Weights of a small contrastive audio-text model: encoder activation swiglu.
Rows from block 5 of the audio encoder of a small contrastive audio-text model, named by matrix and row number. Rows with one number within an expert belong to one neuron, the router's apart. Each number is 128 + 32 x the weight over its row's rms, rounded and kept within 0 to 255. All counts start at 0.
Before each expert's rows are labels from the 100 clips, of 14848, where the router gives the expert most weight on average: "strongest on" is what is common among them; "lies over" is the class under the peak. Only what is clearly more common there than usual is listed. The data: synthesized solo parts of chorales (CocoChorales).
# router: router (encoder.blocks.5.mlp.router.weight, 64x128), inputs 64-127
# gate: expert gate (encoder.blocks.5.mlp.gate, 64x64x128), inputs 64-127
# up: expert up (encoder.blocks.5.mlp.up, 64x64x128), inputs 64-127
# down: expert down (encoder.blocks.5.mlp.down, 64x128x64, transposed), outputs 64-127

# expert 10
strongest on: note D#5; note F5; note C#5; trumpet
lies over: D#5
router.10 [127 130 113  94 139 117 145 114 131 123  78  88 102 161  91 100 125 154  69  74  81  95 168 101 102 144 103 137 164 156 193 110 185 149 138 142 109 188 199 195 155 166  72 160 145 183  89 124 149 130  82 108 189 148 139 138 153 104 121 163 111 100 180 122]
gate.0 [137 106 145 112 130 139 129 167 120 139 131 103  61 123 151 111 154 167 135 134 121 109 128 138 147 141 118  93 134 107 117 176  55  94 147 216 132 128 147 194 147 214 107  76 122 149 145 115 119 127 130 136 159 132  20 120  82  85 150 154 100 129  92 126]
up.0 [138 134 109 115 104 120 169 108 153 179 132  67  33 147 152 133 130 178 125 166 152 122 123 145 122 172 120 132 126  86 110 123 105 166 139 204 135 148 106 169 128 195 130  33 108 107 111 110 135 120 103 133  97 157  34 114 104 151 129 181 129  88 110 108]
down.0 [101 143 157 149 110  69 137 154 113  78 135 136 133 126 121 124 177 159 129 131 104 141 124 144 139 113 112  97 118 141 144 135 107  44 161  77 223 104 118 135  99 109 149 159 194 157 139 134  99 118 136 168  86  65 142 137 125 142 125 118 147 134 169 156]
gate.1 [125 102 119 146 143 194 188 121 139 117  51  86  99  99 160 169  81 100 116 176 183 136 154 115 136 148 161 107 130 101 140 126 151 152 124 157 162 145 121 159 151 146 148  55 159 138 123 104 109 122 165 190  76 155  95 108 147 159 111  95 120 119 131 157]
up.1 [171 164 155  95 125 127  83 166  71 175 202 150 120 130 122  52 166 153 115  90  98 140 109 112 107 114 102 113 120 156 108 135 131 103 106 101  61 107 131 102 134 105  97 215 120 140 141 134 149 156  89  49 137  83 162 152 119 141 154 111 128 170  93 121]
down.1 [123 112 110 165  90  93  88 162 183 164 174 168 119 111 136  97  91 111 112 121 139 112 132 133  92  55 105 159 156 128 118 159 124 151  77 150 115 127 131 109 112 121  32  99  49 108 136 118 139 135  83  14 189 145 109  79 166 123  88 111 123 113 130 129]
gate.2 [ 68 147 119  87 190 111 113 161 111 123 112 149 218 138  99 127 158 101 111  85 109 101  96  91 143 117 151 109 139 138 141 105 160 130 116 123 113 151 154 141 138 153 111 170 126 139 187  79 197 154 118 102 182 162 142 155 168 120 151 137 160 127 174 136]
up.2 [ 64 153  84  90 183 109 142 153  98 134 100 153 187 137 104 131 165 123 124  80 111  91 101 106 136 104 134 128 144 123 137 120 168 151 113 130  98 138 161 139 107 139 102 207  97 126 166  86 189 152 114  94 185 187 152 142 162 121 113 146 106 123 172 140]
down.2 [132 168 164 143 123  75 153 124  96 144  78  96 113 170 159 103 195 146 130 115  69 139 163 165 172 118 106  98 128 148 160 102 133  95 109 105 144  97 105 120 123 134 189 152 134 111 103  92 126 115 140 152  74 124 159 139  99 148 185 110 168 136 158 147]
gate.3 [114  94 172 194 148 134 132 117 113 156 140 126  87  95 168 172 102 118 182 177 189 155 150 136 116 157 127 135  83  61 134 142  47  92 141 133 150 110  95 120 137 109 184  13 122 131 119 149 102 101 186 139 130 101 116 105  88 196  75 113 113 150  82 127]
up.3 [100 153 101 101 131 134 138 134  98  91 135 131 178 154  66 120 165 117  88  93  95 103  90 107 157 106 152 127 170 175 139  91 189 117  87  89 129 134 135 154 133 133  76 181 125 117 179  91 177 129  79  71 150 163 170 168 141  90 142  98 100 145 193 121]
down.3 [108 103  95 126 114 164 104 116 148 133 180 163 127 106 122 113  60 102 135 128 166 115 121 109 129 113 131 148 139  93 109 124 135 165 170 174  80 130 134 130 148 137 100  80 111 137 143 175 218 126 108  74 211 149 114 137 158  77  78 128 104 117 113 136]
gate.4 [ 64 143 103  90 181 127  94 157 122 118 123 166 209 132 119 153 137 113  99  58  97  95 108  88 118 104 118 129 141 159 156 116 178 170 119 139 111 135 167 152 141 130 131 177 136 100 178  81 202 151 126  98 197 169 150 142 172 116 134 149 114 115 171 106]
up.4 [ 63 132 101  90 171 141  93 149 112 135 115 171 208 132 115 146 138 112 104  61 104 100 105  98 122 104 127 108 147 167 154 122 180 153 118 136 118 135 167 141 132 132 123 175 144 118 179  64 197 142 122  98 187 172 152 143 183 106 127 148 124 123 164 126]
down.4 [110 189 169 136 133  93 135 145 107 142  65 106 132 161 143 100 164 152 136 116  77 151 178 188 152 150 119 123  92 169 155 124 150 117 152  72 212 135 151 136 105 139 166 157 137  97 103  81  94 122 150 154  42 105 164 140  86 172 185 121 175 140 147 138]
gate.5 [ 73 132 107  66 159 140 155 114 126  95 118 118 181 166  98 125 187 130  88  69 101  91 120  81 132 119 116 103 152 158 153  93 164 148 101 113 133 145 163 170 167 174  88 163 139 112 154 107 203 144  83 105 157 168 132 158 138 114 141 145 122 111 174 140]
up.5 [179 126 150 182  98 119 104 142 125 148 142 149  83  86 150 132  75 132 174 182 167 164 116 176 127 128 132 133 107 109 108 159  76  83 154 138 133 113  86  81  84  89 167  88 115 132 109 145  60 121 173 154 102  88 105 104 116 143 110 105 144 165  87 126]
down.5 [138  90 120 121 118 155 130 110 146  96 185 142 165  90 147 146  70  97 174 144 213 114 106  68 120 110 152 155 141  80 107 112 108 121 128 184  73 124 120 112 112  80  75  89 135 169 175 177 184 133 134  96 196 137 124 129 137 104  62 124  99 122 134 122]
gate.6 [ 96 107 150 181  87 107 198  60  84 123 158 156 107 163 135 154 107  76 110 115 107 143 106 182  72 177 156 120  97 166 126 114 128 121 165  45 180 113  92 103 110 133 135 170  93  99  99 137 129  93 102 142 101 162 104  87  82 149 132 228 103 120 160 157]
up.6 [130 160 117 149  86  90 149  83 156  79 119  99 104 177 117 173 117 110 109 110  80 100  53 132 124 171 109 150 137 132 154 131 110 146 180  73 163 194  98 161 121  85 172 114  36  88 131 183 136 126 114 107 118 214 146 106 139 141 126 135 185 133 165 137]
down.6 [142 150 130 142  94  98 172 156 102  84 128  85 109 120 161 146 133 201 133 118  71 114  79 170 123 168 153 124 106 118 100 138 103  90 102 117 113 109 106 174 134 112 137 146 145  89 161 164 144 152  57 111 145 108 158 136 157  84 130  98 149  86 107 112]
gate.7 [148 112 111 115 139 174 127  88 142 232 120 136  67 153 130 105 115 130  74  79  69  95 120 105  97 124 124 126  92 112  91 134 140 143 129 117 148 148 137 179 132 176 138 122 122 152 104 101 212 102  98 109 132 201 130 109 190 182 124 230 162  37 142 189]
up.7 [150 111 106 107 133 176 159  94 117 247 129 134  76 154 118 132 125 124  74  79  62  88 104 110  91 145 143 143  84 124 115 139 143 135 133 115 151 147 148 178 130 170 118 123 132 158 114 109 208 110 103 119 139 180 140  98 196 172 120 215 153  31 135 180]
down.7 [ 93 148 131 127 126 156 117 171 113 143  82 119 112 130 165 134 179 175  80  88  62 123 117 152 113 171 174 127  94 160 135 146 190 214 110  98 126 152 139 125 110 106 191 116  93  53 114  87  61 133 138 135  98 116 104 158 128 148 122 151 146 101 102  60]

# expert 6
strongest on: note F#4; note G#4; note C#4; trombone
lies over: F#4
router.6 [143 132 103  91 117 113 144 118 115 134  90  87 102 131  96  78  86 171  73  89  70  89 161  90  94 136  87 131 165 130 167 120 168 154 150 157  89 197 193 194 149 166  66 148 128 181  96 130 121 132 102 123 181 151 138 143 166  94 119 157 116 115 184 113]
gate.0 [150 103 153 135 137 130 146 137  83 117 136 132 127 108 145 138  99 114 132 128 127 162 168 124  98 107 125  78 186 140  59 142 157 167 106 138 129  98 126 123 187 145 114 112 136 138 181  77 177 190  81 174 152  95 132  93 156  86 113 103  82 106 154  58]
up.0 [126 140 173 112 106 133 148 149 180  76 120 139  91  85 138 115 122 104 132 139  81 137 145 100 110 116  85 101 161 151  62 138 143 190 114 111  86 119  86 122 121 158 150 171  95 107 130 137 132 155 117 172 202 145  51 114 152 110 169  98 133 147 109  71]
down.0 [115 145  80  85 126 147 132 129 152 116  93 155 143 123 130 105 164 113  65 120 124 182 109 167 121 148 137 100 116 179 157 144 108 153 139  77 148 107 119 167 165 141  93 178 168 165 133  98 149 163 155  84 132 111 131 145 113 180 124 120 158 100  66  81]
gate.1 [120 177 117 158 127 154 162 164 168 187 115 107  86 133 154  85 182 167 106 133 106  99 156  93 134 140 130 133 147 110 122 133 181 144  81 103 131 129 131 157 157 149  57 129 114 184 114 131  66  95 157 138  79 128 112 165 185 128 128 190  36 151 116 187]
up.1 [129  99 149 117 133 136  96 136  87  54 147 132 131 163  67 165 138 145 134  78 169 161 145 152 142 130 167 121 105 152 103 109  75 101 128 165 148 137 151 143 105 148 154  91 158 120 154 129 171 169 112 110 177  71 193  82  59 162 140  88 210 106 119  88]
down.1 [ 97 129 139 182 146 132 151 120 127 129  75 110 149 164 155 151 119 129 123 146 128 105 145  88 131 121 177 132  77 151 146 131 128  73 162 150 157 109 127  69 141 152 123 174 154 142 112 122  84 178 195 165  47 100 151 101 170  85  92 137 113 122 109 140]
gate.2 [118 127  68 129 129  89 150 147 149 155 130  95 115 150 135  92 113 166 109 156  99 113 192 144 135 114  61 174 110 131 177 163 138  96 100 159 121 157 149  73 151  65  79 168 127 170 106 180 128 141 112  82  96  75 200 161 138 110 123 162  76  80 125 139]
up.2 [141 101 122 101 126 151  73 104 128 114 146 138 188 175 107 213 149 167 144 104 147 101  98 138 105 127 126 135 100 180 153 144 132  81 137 122 195 124 150 159 143 119 185  49  90 132 133  97 151 110 168 114 125 114  81 123  73 129 127  81 183 160 135 108]
down.2 [147 121 185 184  97 150 193 141 189  99 135 150 131 170 156 165  90 118 123 123 102 127  86  83 170 147 136 139  75 147 135  93 112  52 223 155 139 158  91 110 179 117 168 101 131 174 167 144 205 101 127  84  35 142 146 122 168 109 114 101 178 121 170 153]
gate.3 [135 117 182 136 136 139 123  83 138  83 109 175 158 106  90 142 139 139 130 105 127  85  60 148 110 150 176  71  86 124 142 157  69  64 152 114 116 123 133 114 138 159 253  94 141  98  93 118 135 128 166 141  75 178  67 137 105 102 139 128 158 154 142 136]
up.3 [104 132  83 134 132 106 143 138 111 163 131  83  96 133 168 119 126 117  79 175 137 144 191  98 152 110  77 188 148 131 128 101 202 202  88 132 125 141 146 150 123  89  15 180  92 147 163 124 111 128 110 122 155  51 213 122 147 148 136 122 138  72 121 102]
down.3 [136 173 193 171  89 130 156 110 154 124 141 121 123 137 138 147 104 127 174 161 132 162 167 104  94 125 161 139 105 125 148 122 148  33 185 155 110 159 116 155 178 103 145  53 169 204 143 171 178 119 129 145  78  75 121 116 140  94 191 109 183 123 104 167]
gate.4 [150 119 165 124 120 132 163 136  64  91 163 134 184 185 101 149 180 107 159 135 166 175 132 208 151 130 146 141  97 135 179 140  64 105 115  60 135 111 133 131 114 144  93 125 107  51 128 155 161 152 133 110 130 140 140 105  78 207  84 140 149 104 113 105]
up.4 [ 81 135 118 131 107  93 123 106 169 170  78 143 120  72 123  76  87 172  83  71  74 126 171 110 115 135  74 116 179 117 141 107 164 111 114 163  87 145 118 155 134 134 132 128 137 149 164 137  75 160 171 166 143 106 148 131 210  78 148  99  97 149 122  88]
down.4 [125 149 163 124 106 114 147  98 112  66 127  98 133 160 157 187 209 154 137 160 115 103 144 138 138 127 147 159 125 137 146 123 136  64 197 119 225 127 128  82 152 123 134 147 141 152 170 150 180 144 162 164  76 136 116 107 152  93 150 139  94  91 114 151]
gate.5 [110 136 137 129 139 133 158 136 173 130 121 105 152 164 118 143 133 165 173 149 114 102  57 123 134 142 150 114  72 143 139 174 112 179 194 135 159 109 145 132  88 172  70 190 154 108 131 113 108 142 113 143 140 196  74 113  98 111 163 162  59 163 118 183]
up.5 [115 159 132 135 102 122 102 151 149 133 115  96 111 154 119 113 143 153 171 114 111 158 163 142 106 119 122 145  96 163 139 142 150 117 176  85 145 130 146 142 150 119  59 177 112  89 144 188 128 144 174 122  81 109 169 137 132 179 120  85 130  80 153  31]
down.5 [125 114 162 101 119 135 111 125 125 186 123 103 126 108 101  89 104 139  85 125 123 165 128  88 158 143 132 131 141  93 117 161 108 141  97 157   2 127 117 151 155 121 164 138  83 169  99 103  62 135  95  97 197 141 111 157 151  84  79 106 149 106 124 114]
gate.6 [148 106 121 122 176 182 149 144  97 158 129 135 116  93 140 132 116 125  61 113 150  79 134 119 114 160 114 115 116 124 180  62 114 123  92 155 159 146 110 119 203 127 112  87 137 135 160  76 151 107 130 107 152 119  52  57 157 137 128 129 208 151 133 106]
up.6 [141 123 165 135 148 140  66 119 106 154 131  87 163 182  60 137 117  86 162 114 181 116 136 124 183 166 156 139 141 165 129 158 106 120 102 141 139 124 122 180 121 165 180  82 171  97 136  30 101 148 132 165 154 117  60  87 127 149 122 107 101  94 114  79]
down.6 [166 129 137 154 130 148 165 104 121 173  73  70  81 107  85 104  94 154  96 102 108 151 113 153  97 150  67 111 104 160 129 107 116 159 126 169  86 151 139 184 117 118 108 151 162 123  77 146  93 124  82 108 184 104 172 114 100 155 132 112 104 105 155 114]
gate.7 [ 97 160 126 119 121 139  90 109 132 176 134 114 156 157 125 195 132 109 182 173 170 102  76 110 141 121 147 126 111 128 155 117  62 145 145 134 198 132 186 177 140 137 107 159 120 220 109 136  82 117 135 116 179 117  82 151 161 124 144 157 125 147  91 197]
up.7 [150 121 130 168 104 112 149  74 122 170 125 152  85 140 175 108 149 136 106 148 160 201 170 127 109 159 150 149 164 126 134 148 142 152  62  30 102 118  86 169 178  96  71 147 132 108 129 124 122 145  99  67  93  98 177 125 117 162 111 165 113  62 135 122]
down.7 [ 83 116 144 162  97 104 103 110 141 189 133  89 126 114 145 100  50 144  98 133 150 126 155  79 118 142 110  68 141 135 146 146 123  71 137 170  48 154 133 161 120 149 114 140 100 181 158 145  86 119 146 116 115 149 138 149  95 112  69 122 129 135 135 138]

# expert 59
strongest on: note F5; flute
lies over: F5
router.59 [138 112  98 187 103  63 139  85 132 157  71 147 149  85 179 122  55 123 132 144 128 112 162  78 100 141  79 120 121  89 148 151 135 108 175 145 121 163 196 167 159 140  83 170 179 167 139 125 112 144 127 182 191 151 142 151 161 138 148 131 116 104 150  78]
gate.0 [144 130 123 190 107  71 146  95 145 134  81 142 124  83 167 125  60  91 148 148 174 108 144  96  87 143  82 133 124 114 129 169 118 104 163 138 131 162 182 141 140 103 108 156 187 144 143 121 125 154 163 212 163 159 128 184 161 148 149 119 119 100 114  64]
up.0 [120 134 135  61 148 182 103 157 113 117 175 117 129 167  84 125 202 160 107 104  76 145 114 158 164 114 179 128 131 142 126  86 140 149  91 122 129  94  78 116 115 151 155 102  63 112 112 136 133 101  96  45  91  99 132  77  97 113 113 144 136 157 139 194]
down.0 [107  94 125 117 139 159 101 186 135 148 132 183 103 147 155 163  70  89 111 127 144 127 124 131 110 116 130 143 136 119  75 145 130 176  87 133  98 138 154 167 143 100 148  69  79 118 178 116 138 117 110 101 131  92 176 144 141  93 156 118 123 100 120 176]
gate.1 [141 141 111 186 114  81 156  96 148 146  74 138 136  80 167 125  58  95 168 153 167 115 151 103  85 132  77 133 139 118 130 168 120 111 164 128 144 154 186 131 122 102  96 148 187 144 146 117 123 165 158 204 164 160 131 178 145 150 146 118 117 109 114  65]
up.1 [115 119 135  69 141 175 101 164 101 113 185 120 117 172  87 125 191 160  90  95  83 141 105 153 165 122 180 128 116 143 122  93 140 147  92 123 115 110  72 122 130 157 156 112  70 113 111 136 132  95  95  53  93  91 121  78 108 105 108 139 137 156 141 193]
down.1 [121  91 116 103 141 174 101 184 134 159 137 189 113 148 148 154  78  89 112 133 149 143 113 135 103 119 133 133 150 127  66 143 127 195  87 118 109 128 141 150 145 104 140  64  85 108 179 116 141 107  92 112 134  89 179 130 131 100 159 118 133 109 139 178]
gate.2 [131 134 125 177 112  82 165 110 159 151  69 152 130  97 176 121  72 108 155 149 153 103 163 104 103 159  81 127 127 108 120 169 104 103 174 111 140 137 185 130 129  96 126 156 191 126 123 113 122 151 151 200 183 182 129 174 162 122 159 104 115  88 113  48]
up.2 [132 143 121 178 117  79 161 112 163 146  80 145 126  92 163 123  74  99 161 133 148 101 158 102  98 158  81 126 120 117 136 181 106 105 168 132 137 136 176 125 131  99 119 168 199 134 118 114  97 156 157 204 185 179 133 183 160 126 155 115 120  98 109  54]
down.2 [135 134 125 153 130  97 146  91 115 115 119  68 138 102 109  96 147 154 162 120 102 118 106  94 154 136 142 109 101 150 164  98 158  85 190 123 155 127  89 103  82 158 115 199 192 147  45 109 118 111 118 147 132 173  85 113 102 141 120 156 116 128 101  83]
gate.3 [131  83 127 106 151 163  91 151 134 109 174 141  91 131  99 110 186 168 101 105  74 145 136 147 177  66 162 129 117  84 119  66 145 173  85 175  79 136  99  92 194 164 129  91 103 103 143 146 110 133  89  89  52  51 135 103  87 148 135 137  87 153 129 187]
up.3 [ 88 121 138  89 135 154  93 146 120 128 167 125 113 177  95 138 186 173 103 112 119 145  89 142 140 114 174 137 141 153 105 103 148 130  99 112 124  95  95 130 110 156 132 106  25 128 109 112 122 105 103  45 114 111 106  66 103 119  79 158 140 162 150 190]
down.3 [143 134 103 131 141  62 151  54 111 110 106  79 118 120 106 118 167 140 141  90 110 105 100 103 180 123 136 115  84 157 128 110 167  77 170 150 179 128 107  96  62 147  90 215 169 134 118  96 128 124 147 139 135 173 134 123 102 156 128 156 110 150 107  89]
gate.4 [152  81 111 109 130 136 113 103 122  96 155 135  81 167 120 106 165 129  52 115  81 134 155 131 142  95 123  84 121  92 151  58 170 145 144 192 162 124 115 112 167 194 112 158 104  83 137 124 140 129 142  92  67  95 185  72  58  94 102 101  86 143 163 159]
up.4 [146 151 152 106 131 139 115 156  84 121 146 120 167 177 117 126 152 141 117 111  98 146  86 113 143 112 160 152 155 147 143  85 173 145  74 141 114  94  73 145 112 141 135 114  36 144 142 151 151 134  94  57 134 119 120  89 119 154  88 140 181 142 113 196]
down.4 [139 120 131 146 128 141 101  76 147 167 143 114 123 131 102 137 127 119 159 126 148 150 132 110 132 146 159 123 165  91 140 100 143  70 233 177 137 124 126 116  73 110 106 219 183 112 112 139 111 108 134 147 180 154 114 144 109 110  95 138  73 139 130  98]
gate.5 [116 131 118 156 122 104 121 117 150 155  91 150 120  98 157 106  81  66 159 133 174  84 114 134 113 144 101  96 115 106 104 158  85  82 175  95 137 147 179 153 120  74 131 148 195 114 129  72  98 160 125 192 195 162  75 187 169  99 163 132  98 107 107  87]
up.5 [141 127 136 100 128 149 142 134 105 101 169 104 138 156 108 150 173 195  97 129  78 172 141 114 138 112 154 160 147 154 151 101 174 172  84 162 122 110  79 102 138 175 119 110  56 139 128 180 161  96 133  72  63  95 178  64  84 154  91 120 155 151 157 175]
down.5 [104 102 129 130 102 139 146 164 121 121 112 150 135 135 165 154 143 122  99 128 125 136 151 136 119 119 128 126 112  96 109 145  79 175 106 117 129 125 159 145 188 129 172  21  74 147 190 167 158 130 152 127  75  87 176 125 145 145 167 105 163 117 182 198]
gate.6 [134 175  83 134 115 164  90 123 115 139 171 120  97 160 172 154 125 151 124 144 159 136 129 106 154 124 135 119 140 115 160 106 167 126  98 152 148  71 123 119  91 125  67  78  82 148 105 191 106 180 118  72 121 145 120 132  63 137 103 137  66 123 124 103]
up.6 [134 130 106 102 125 100  79 139  70 185  72 139  98 111  94  88 119 143 154 120 150 134 109 135 119 101 124 159 145 110  84 129 121 109 147 140 111 170 126 158 150 100 114 140  91 209 145 129 122  89 140 106 154 104 200 131  59 152 133 123 124 160 145 198]
down.6 [150 137  99 146 111 121 152 125 108 172  95 166 147 133 115 113  78 130 117  75 149 137  65 147 119 149  84  92  99 148  76 144 122 108 167 111  93 151 118  92   7 133  95 144 138 112 130 126 130 146 144 190 105 136 138 150  99 118 125 147 110 131 146  84]
gate.7 [140 139 137 166 121  94 138 113 155 167  89 149 135  79 156  88  63  75 156 153 173 123 152 125 109 119  93 119 121 116 112 179 116 102 179 123 139 139 174 157 120  98 134 160 203 130 113  97 108 162 138 184 195 172  97 170 151 107 164 112 105 102 110  67]
up.7 [119 141 126 168 133  97 132 101 155 146  92 160 139  93 149  88  78  72 155 148 176 123 145 118 105 137 102 112 132 122 114 174  92 100 183 133 155 141 167 154 119  98 142 166 208 131 124  87 103 157 150 202 192 167 111 168 149 119 171 115 102 100 106  70]
down.7 [139 144 126 151 135  86 145  78 129 138 137  94 107 108 109 124 137 167 145 129 106 106  88 108 160 159 144  87 110 138 145 100 151  87 192 107 125 128  88 114  85 145  94 222 180 121  59 113 110 128 114 113 159 183  73 118 101 122 118 157 128 125  96 103]

# expert 60
strongest on: note F#4; trombone; note G#4; note F4
lies over: F#4
router.60 [138 131 100 106 115  92 137 118 128 125  90  78  95 139  94  72  97 162  67  93  76 116 177 103  98 159  89 120 178 130 164 120 177 166 137 147  96 207 185 204 152 173  59 149 130 188  89 133 140 138  87 134 174 139 134 135 161  84 122 157 116  97 181 116]
gate.0 [133 111 124 111 111 155 121 190 139 129 157 106 115 173 150 119 142 113 181 175 115 108 129 155 130 151 154 115 161 138 117 110 179 143 115 135 152 104 172  87 142 130 113 224 194  88 129 121 179 137 158 145 153 111 157 185 131 151 174 142 150  97 126 116]
up.0 [150 184  97 136 113 122 144 109  93  92 149 138 106  90 125 156 142 161 119 159 176 159 104 148 129 137 121 117 148 114 126 166 126 115 211 165 135 157 106 196 127 141 116  14 100 161 131  86 134 131 117  96 108 139  69 106  98 133 135 140 230 149  80 142]
down.0 [155 133 144 128 153 100 120 137  46 104 121 119 177 136 126 170 159  58 204 119 162 137 119 133 116 146  63 104 126 144 128 127 176 152 143  46 119 140 141 151 183 126 109  75 103 147 120 113 167 173 183 168  78 124  69  92 110 175 157 125 157 115  91 112]
gate.1 [ 77 126 118 133 155 129 122 127 203 162  97 131 109 101  98 113  83 148  96 113 114 129  88  96 140 191 127 126 145 115  87 121 174 169 155 130 153 160 113 191 151 147 161  49  88 123 150  98 153 109 105 101 132 137  68  72 207  65 177 152 138 106 106 123]
up.1 [203 146 111 135 122 133 130 115  84 110 155 125 160 173 188 161 196 114 163 185 122 130 171 143 139 114 135 134 111 160 153 129  97  92  76 113  94  90 122  70 129 145  86 185 153  88 109 193 118 127 175 142 117 107 194 181  45 174 144 104 129 141 130 108]
down.1 [120 183 138 126 175  87 147  86 109 146 148 110 151 124 109 135 122 126 202 117  96 137 122 106 116  79 140 112 134 132 141 128 141 105 186 149 167 157 158 109  76 128 114 133 186 182 146 146 172 149 111 183 118 129 107 135 125  92 171 107 140 136 148  80]
gate.2 [115 159 108 110 139  78 103 170 143 134  83 102  89  86 132 124  87 135 142 145 158 148 137 112 127  98  93 146 103 112 133 178  94  73 135 183 135 137 107  98 101 130  81 173  90 142  66 141 106 132 148  77 126 133 168 123  85 169  49 132 148 158 111 139]
up.2 [ 95  42 142 153 122 124  93 117  93 152 130 120 103 124 104 112 119 138 126  58 145  63 107 143  88 130 155 115 130 161 126  61 131 187 174 111  91 115 164 198 175 106 190 155 172  98 179 126 142 116  84 176 116 165 119 170 131 111 163 105 118  63 169  90]
down.2 [126 166 148  94 159 173 131 117 150 132 117 119 147  87 114 158 115 107 213 179 152 193 115  84 102 128 135 109  98  77 114 139 114 135 143  94 133 134 133  85  89 110  96 110 137 156 140 206 228 129 205 171 124 125  89 106 119 103 149  97 205 104 124 102]
gate.3 [134 167  99 106 100 161 145  81  68  98 118  80  87 144 140 110 111 130 177 172 150 136 112 111 183 110 114 129 119 112 112 100 118  52 142 112 116 128 151 107 179 127 113 137 140 136 116 233 180 146 173  80  97  68 167 168  53 161 115 153 166 126 155 128]
up.3 [126 148 107 113 100 130 141 103  61 120 124  89 111 148 107 104 121 182 141 158 131 170 148 116 182 121 117 122 120 119 123  97 119  35 117  85 122 113 131  88 150 111 103 121 129 158 128 226 181 143 158  55 124  74 190 145  25 162 135 127 157 163 157 130]
down.3 [ 84 164 156 162 118  87 169 126  88 164 125 131 102 126 123  88 160 166  42 103 123 102 169 129 166 136 109 115  49 124 148 136 122 105 165 152 154 148 162 135 153 134 152  93 133 129 115 132  61 105 129 105 151 152 166 107 103 204 157 123 142 186 111 138]
gate.4 [161 176 157 138  83 135 156 123  89  69  73 183 136  87 131 132 120  91 105 151 119 169  93 118 108 108  78  98 120  86 127 112 109 104 149 113  97 100  61  73 129 164 179  82 117  85 108 138  96 150  78 153 118 106  81 140  48 130 137 133 205 185 143 127]
up.4 [112 111 107 133 139 122 120 162 208 161 115 111 149 164 120 119 130 127 135  28  91  75 146 165 118 171 119 173 115 183 152 121 148 172 123 161 104  98 160 141 161 139 128 171 132  98 119 109 171 123 168 116 137 156 149 102 181 102  99  82  71  28 108 102]
down.4 [143  69  98 128 107 128 107 139 153  74 156 131 136 144 138 100 139 139 139  95 115 110 138 151 117 120 128 141 111 109 134 119 135 126 143 200  55 125 102 133 128 113 115 139 133  49 166 112 162 167 156 132 180 151  91 126 189  51 160 136 114  53 105 121]
gate.5 [115 118 104 121 141 109  96 120 167 128 107  77 111 131  76  87  95 143 118  86 104 130 124 113 127 177 117 103 155 154 140 113 192 156 139 154 147 159 173 196 172 155  77 106 129 157 156 111 175 152  79 134 170 140  85 123 216  87 156 113 147  63 153 105]
up.5 [118 124 116 138 148 112  96 110 153 139 115  85  89 101  86  96  80 150 102 103 105 137 109 106 110 167 105  91 159 123 125 107 169 160 118 167 151 169 176 191 184 169  93  96 137 159 126 133 178 129  89 125 185 131  91 137 174  87 149 119 156  57 159  96]
down.5 [126 163 106 143  87 169 107 143 142 149 103 130 111 117 141 128 153 125  67 139  85 124 150 157 154 162 152 139 158 137 129 140 116 197 102  96  77 134 104 160 173 143 151  72 100  74 124 124  92 136  91  64 175 153 121 135 130 201  89 124 112 131 149 136]
gate.6 [165 114  88 162 109  88 141 132 133 124  81 114 124 104  52  48 133 150  90 107  84 142 146 113 112 138  75 103 113 114 122 122  86  98  80 142 118 137 136 129 157 131  98 118 101 146 110 118 107 180 105 147  95 120 137 106 103 112 155  90 125 152 125 127]
up.6 [ 86 160 202  93 155 190 148 110  96 151 112 115  82 138 161 167  94 135 159 162 237 123 108 141 131 130 157 135 151  99 138 123 141 127 161 131 121 185 130 123 129 177 125 131 144 112 152 113 113 128 119 104  90  79 131 144 123 120 121 133 122 115 156 145]
down.6 [101 132  85 183 153 143 131  35 146 129 109  90 138 134 134 138  98  90 150 152 169  89 118 147 136 166 162 116 127 128  94  62 105 136 154  98 188 116  93 141 165 179 149 125 112 124  87  95 110 120 150 139 121 180  73  52 155  93 128 114 123 115 110 105]
gate.7 [140 133  87 140 103 103  96 108 137 158 136 183 172 143 130  85 119 150 140 159 149  58 128  81  80  62 126  93 161 142 127 138 170 202 125 102 180 110 195 110 157  94 153 169 118 133 153 123 183 134 153 159 105 151 137 140 158 132 173 181 126 114 141 133]
up.7 [126  74 182 149  86 160  97  74 127 123 111 118 215 111 135  65  58 139 123 156 113 176 111  85 113  78 129 104 139  96 127  74 138 152 158 105 136 175 138  95 118  91 141  73 139 145 146 129 183 198  94 131 126 145 107 131 132 147 156 141 146 143 152 119]
down.7 [126 139  99  80  85 130 107 126 180 147  96 136 130  98  79 103 130 122 141 141 119 171 167 100 151 102 117 145 114 114 126 100 140 154  97 141 124 133 170 216 154 118 147 165 111 123 114 114  73 126  46 159 221 159 100 179 143 105 155 114 128 148  93 106]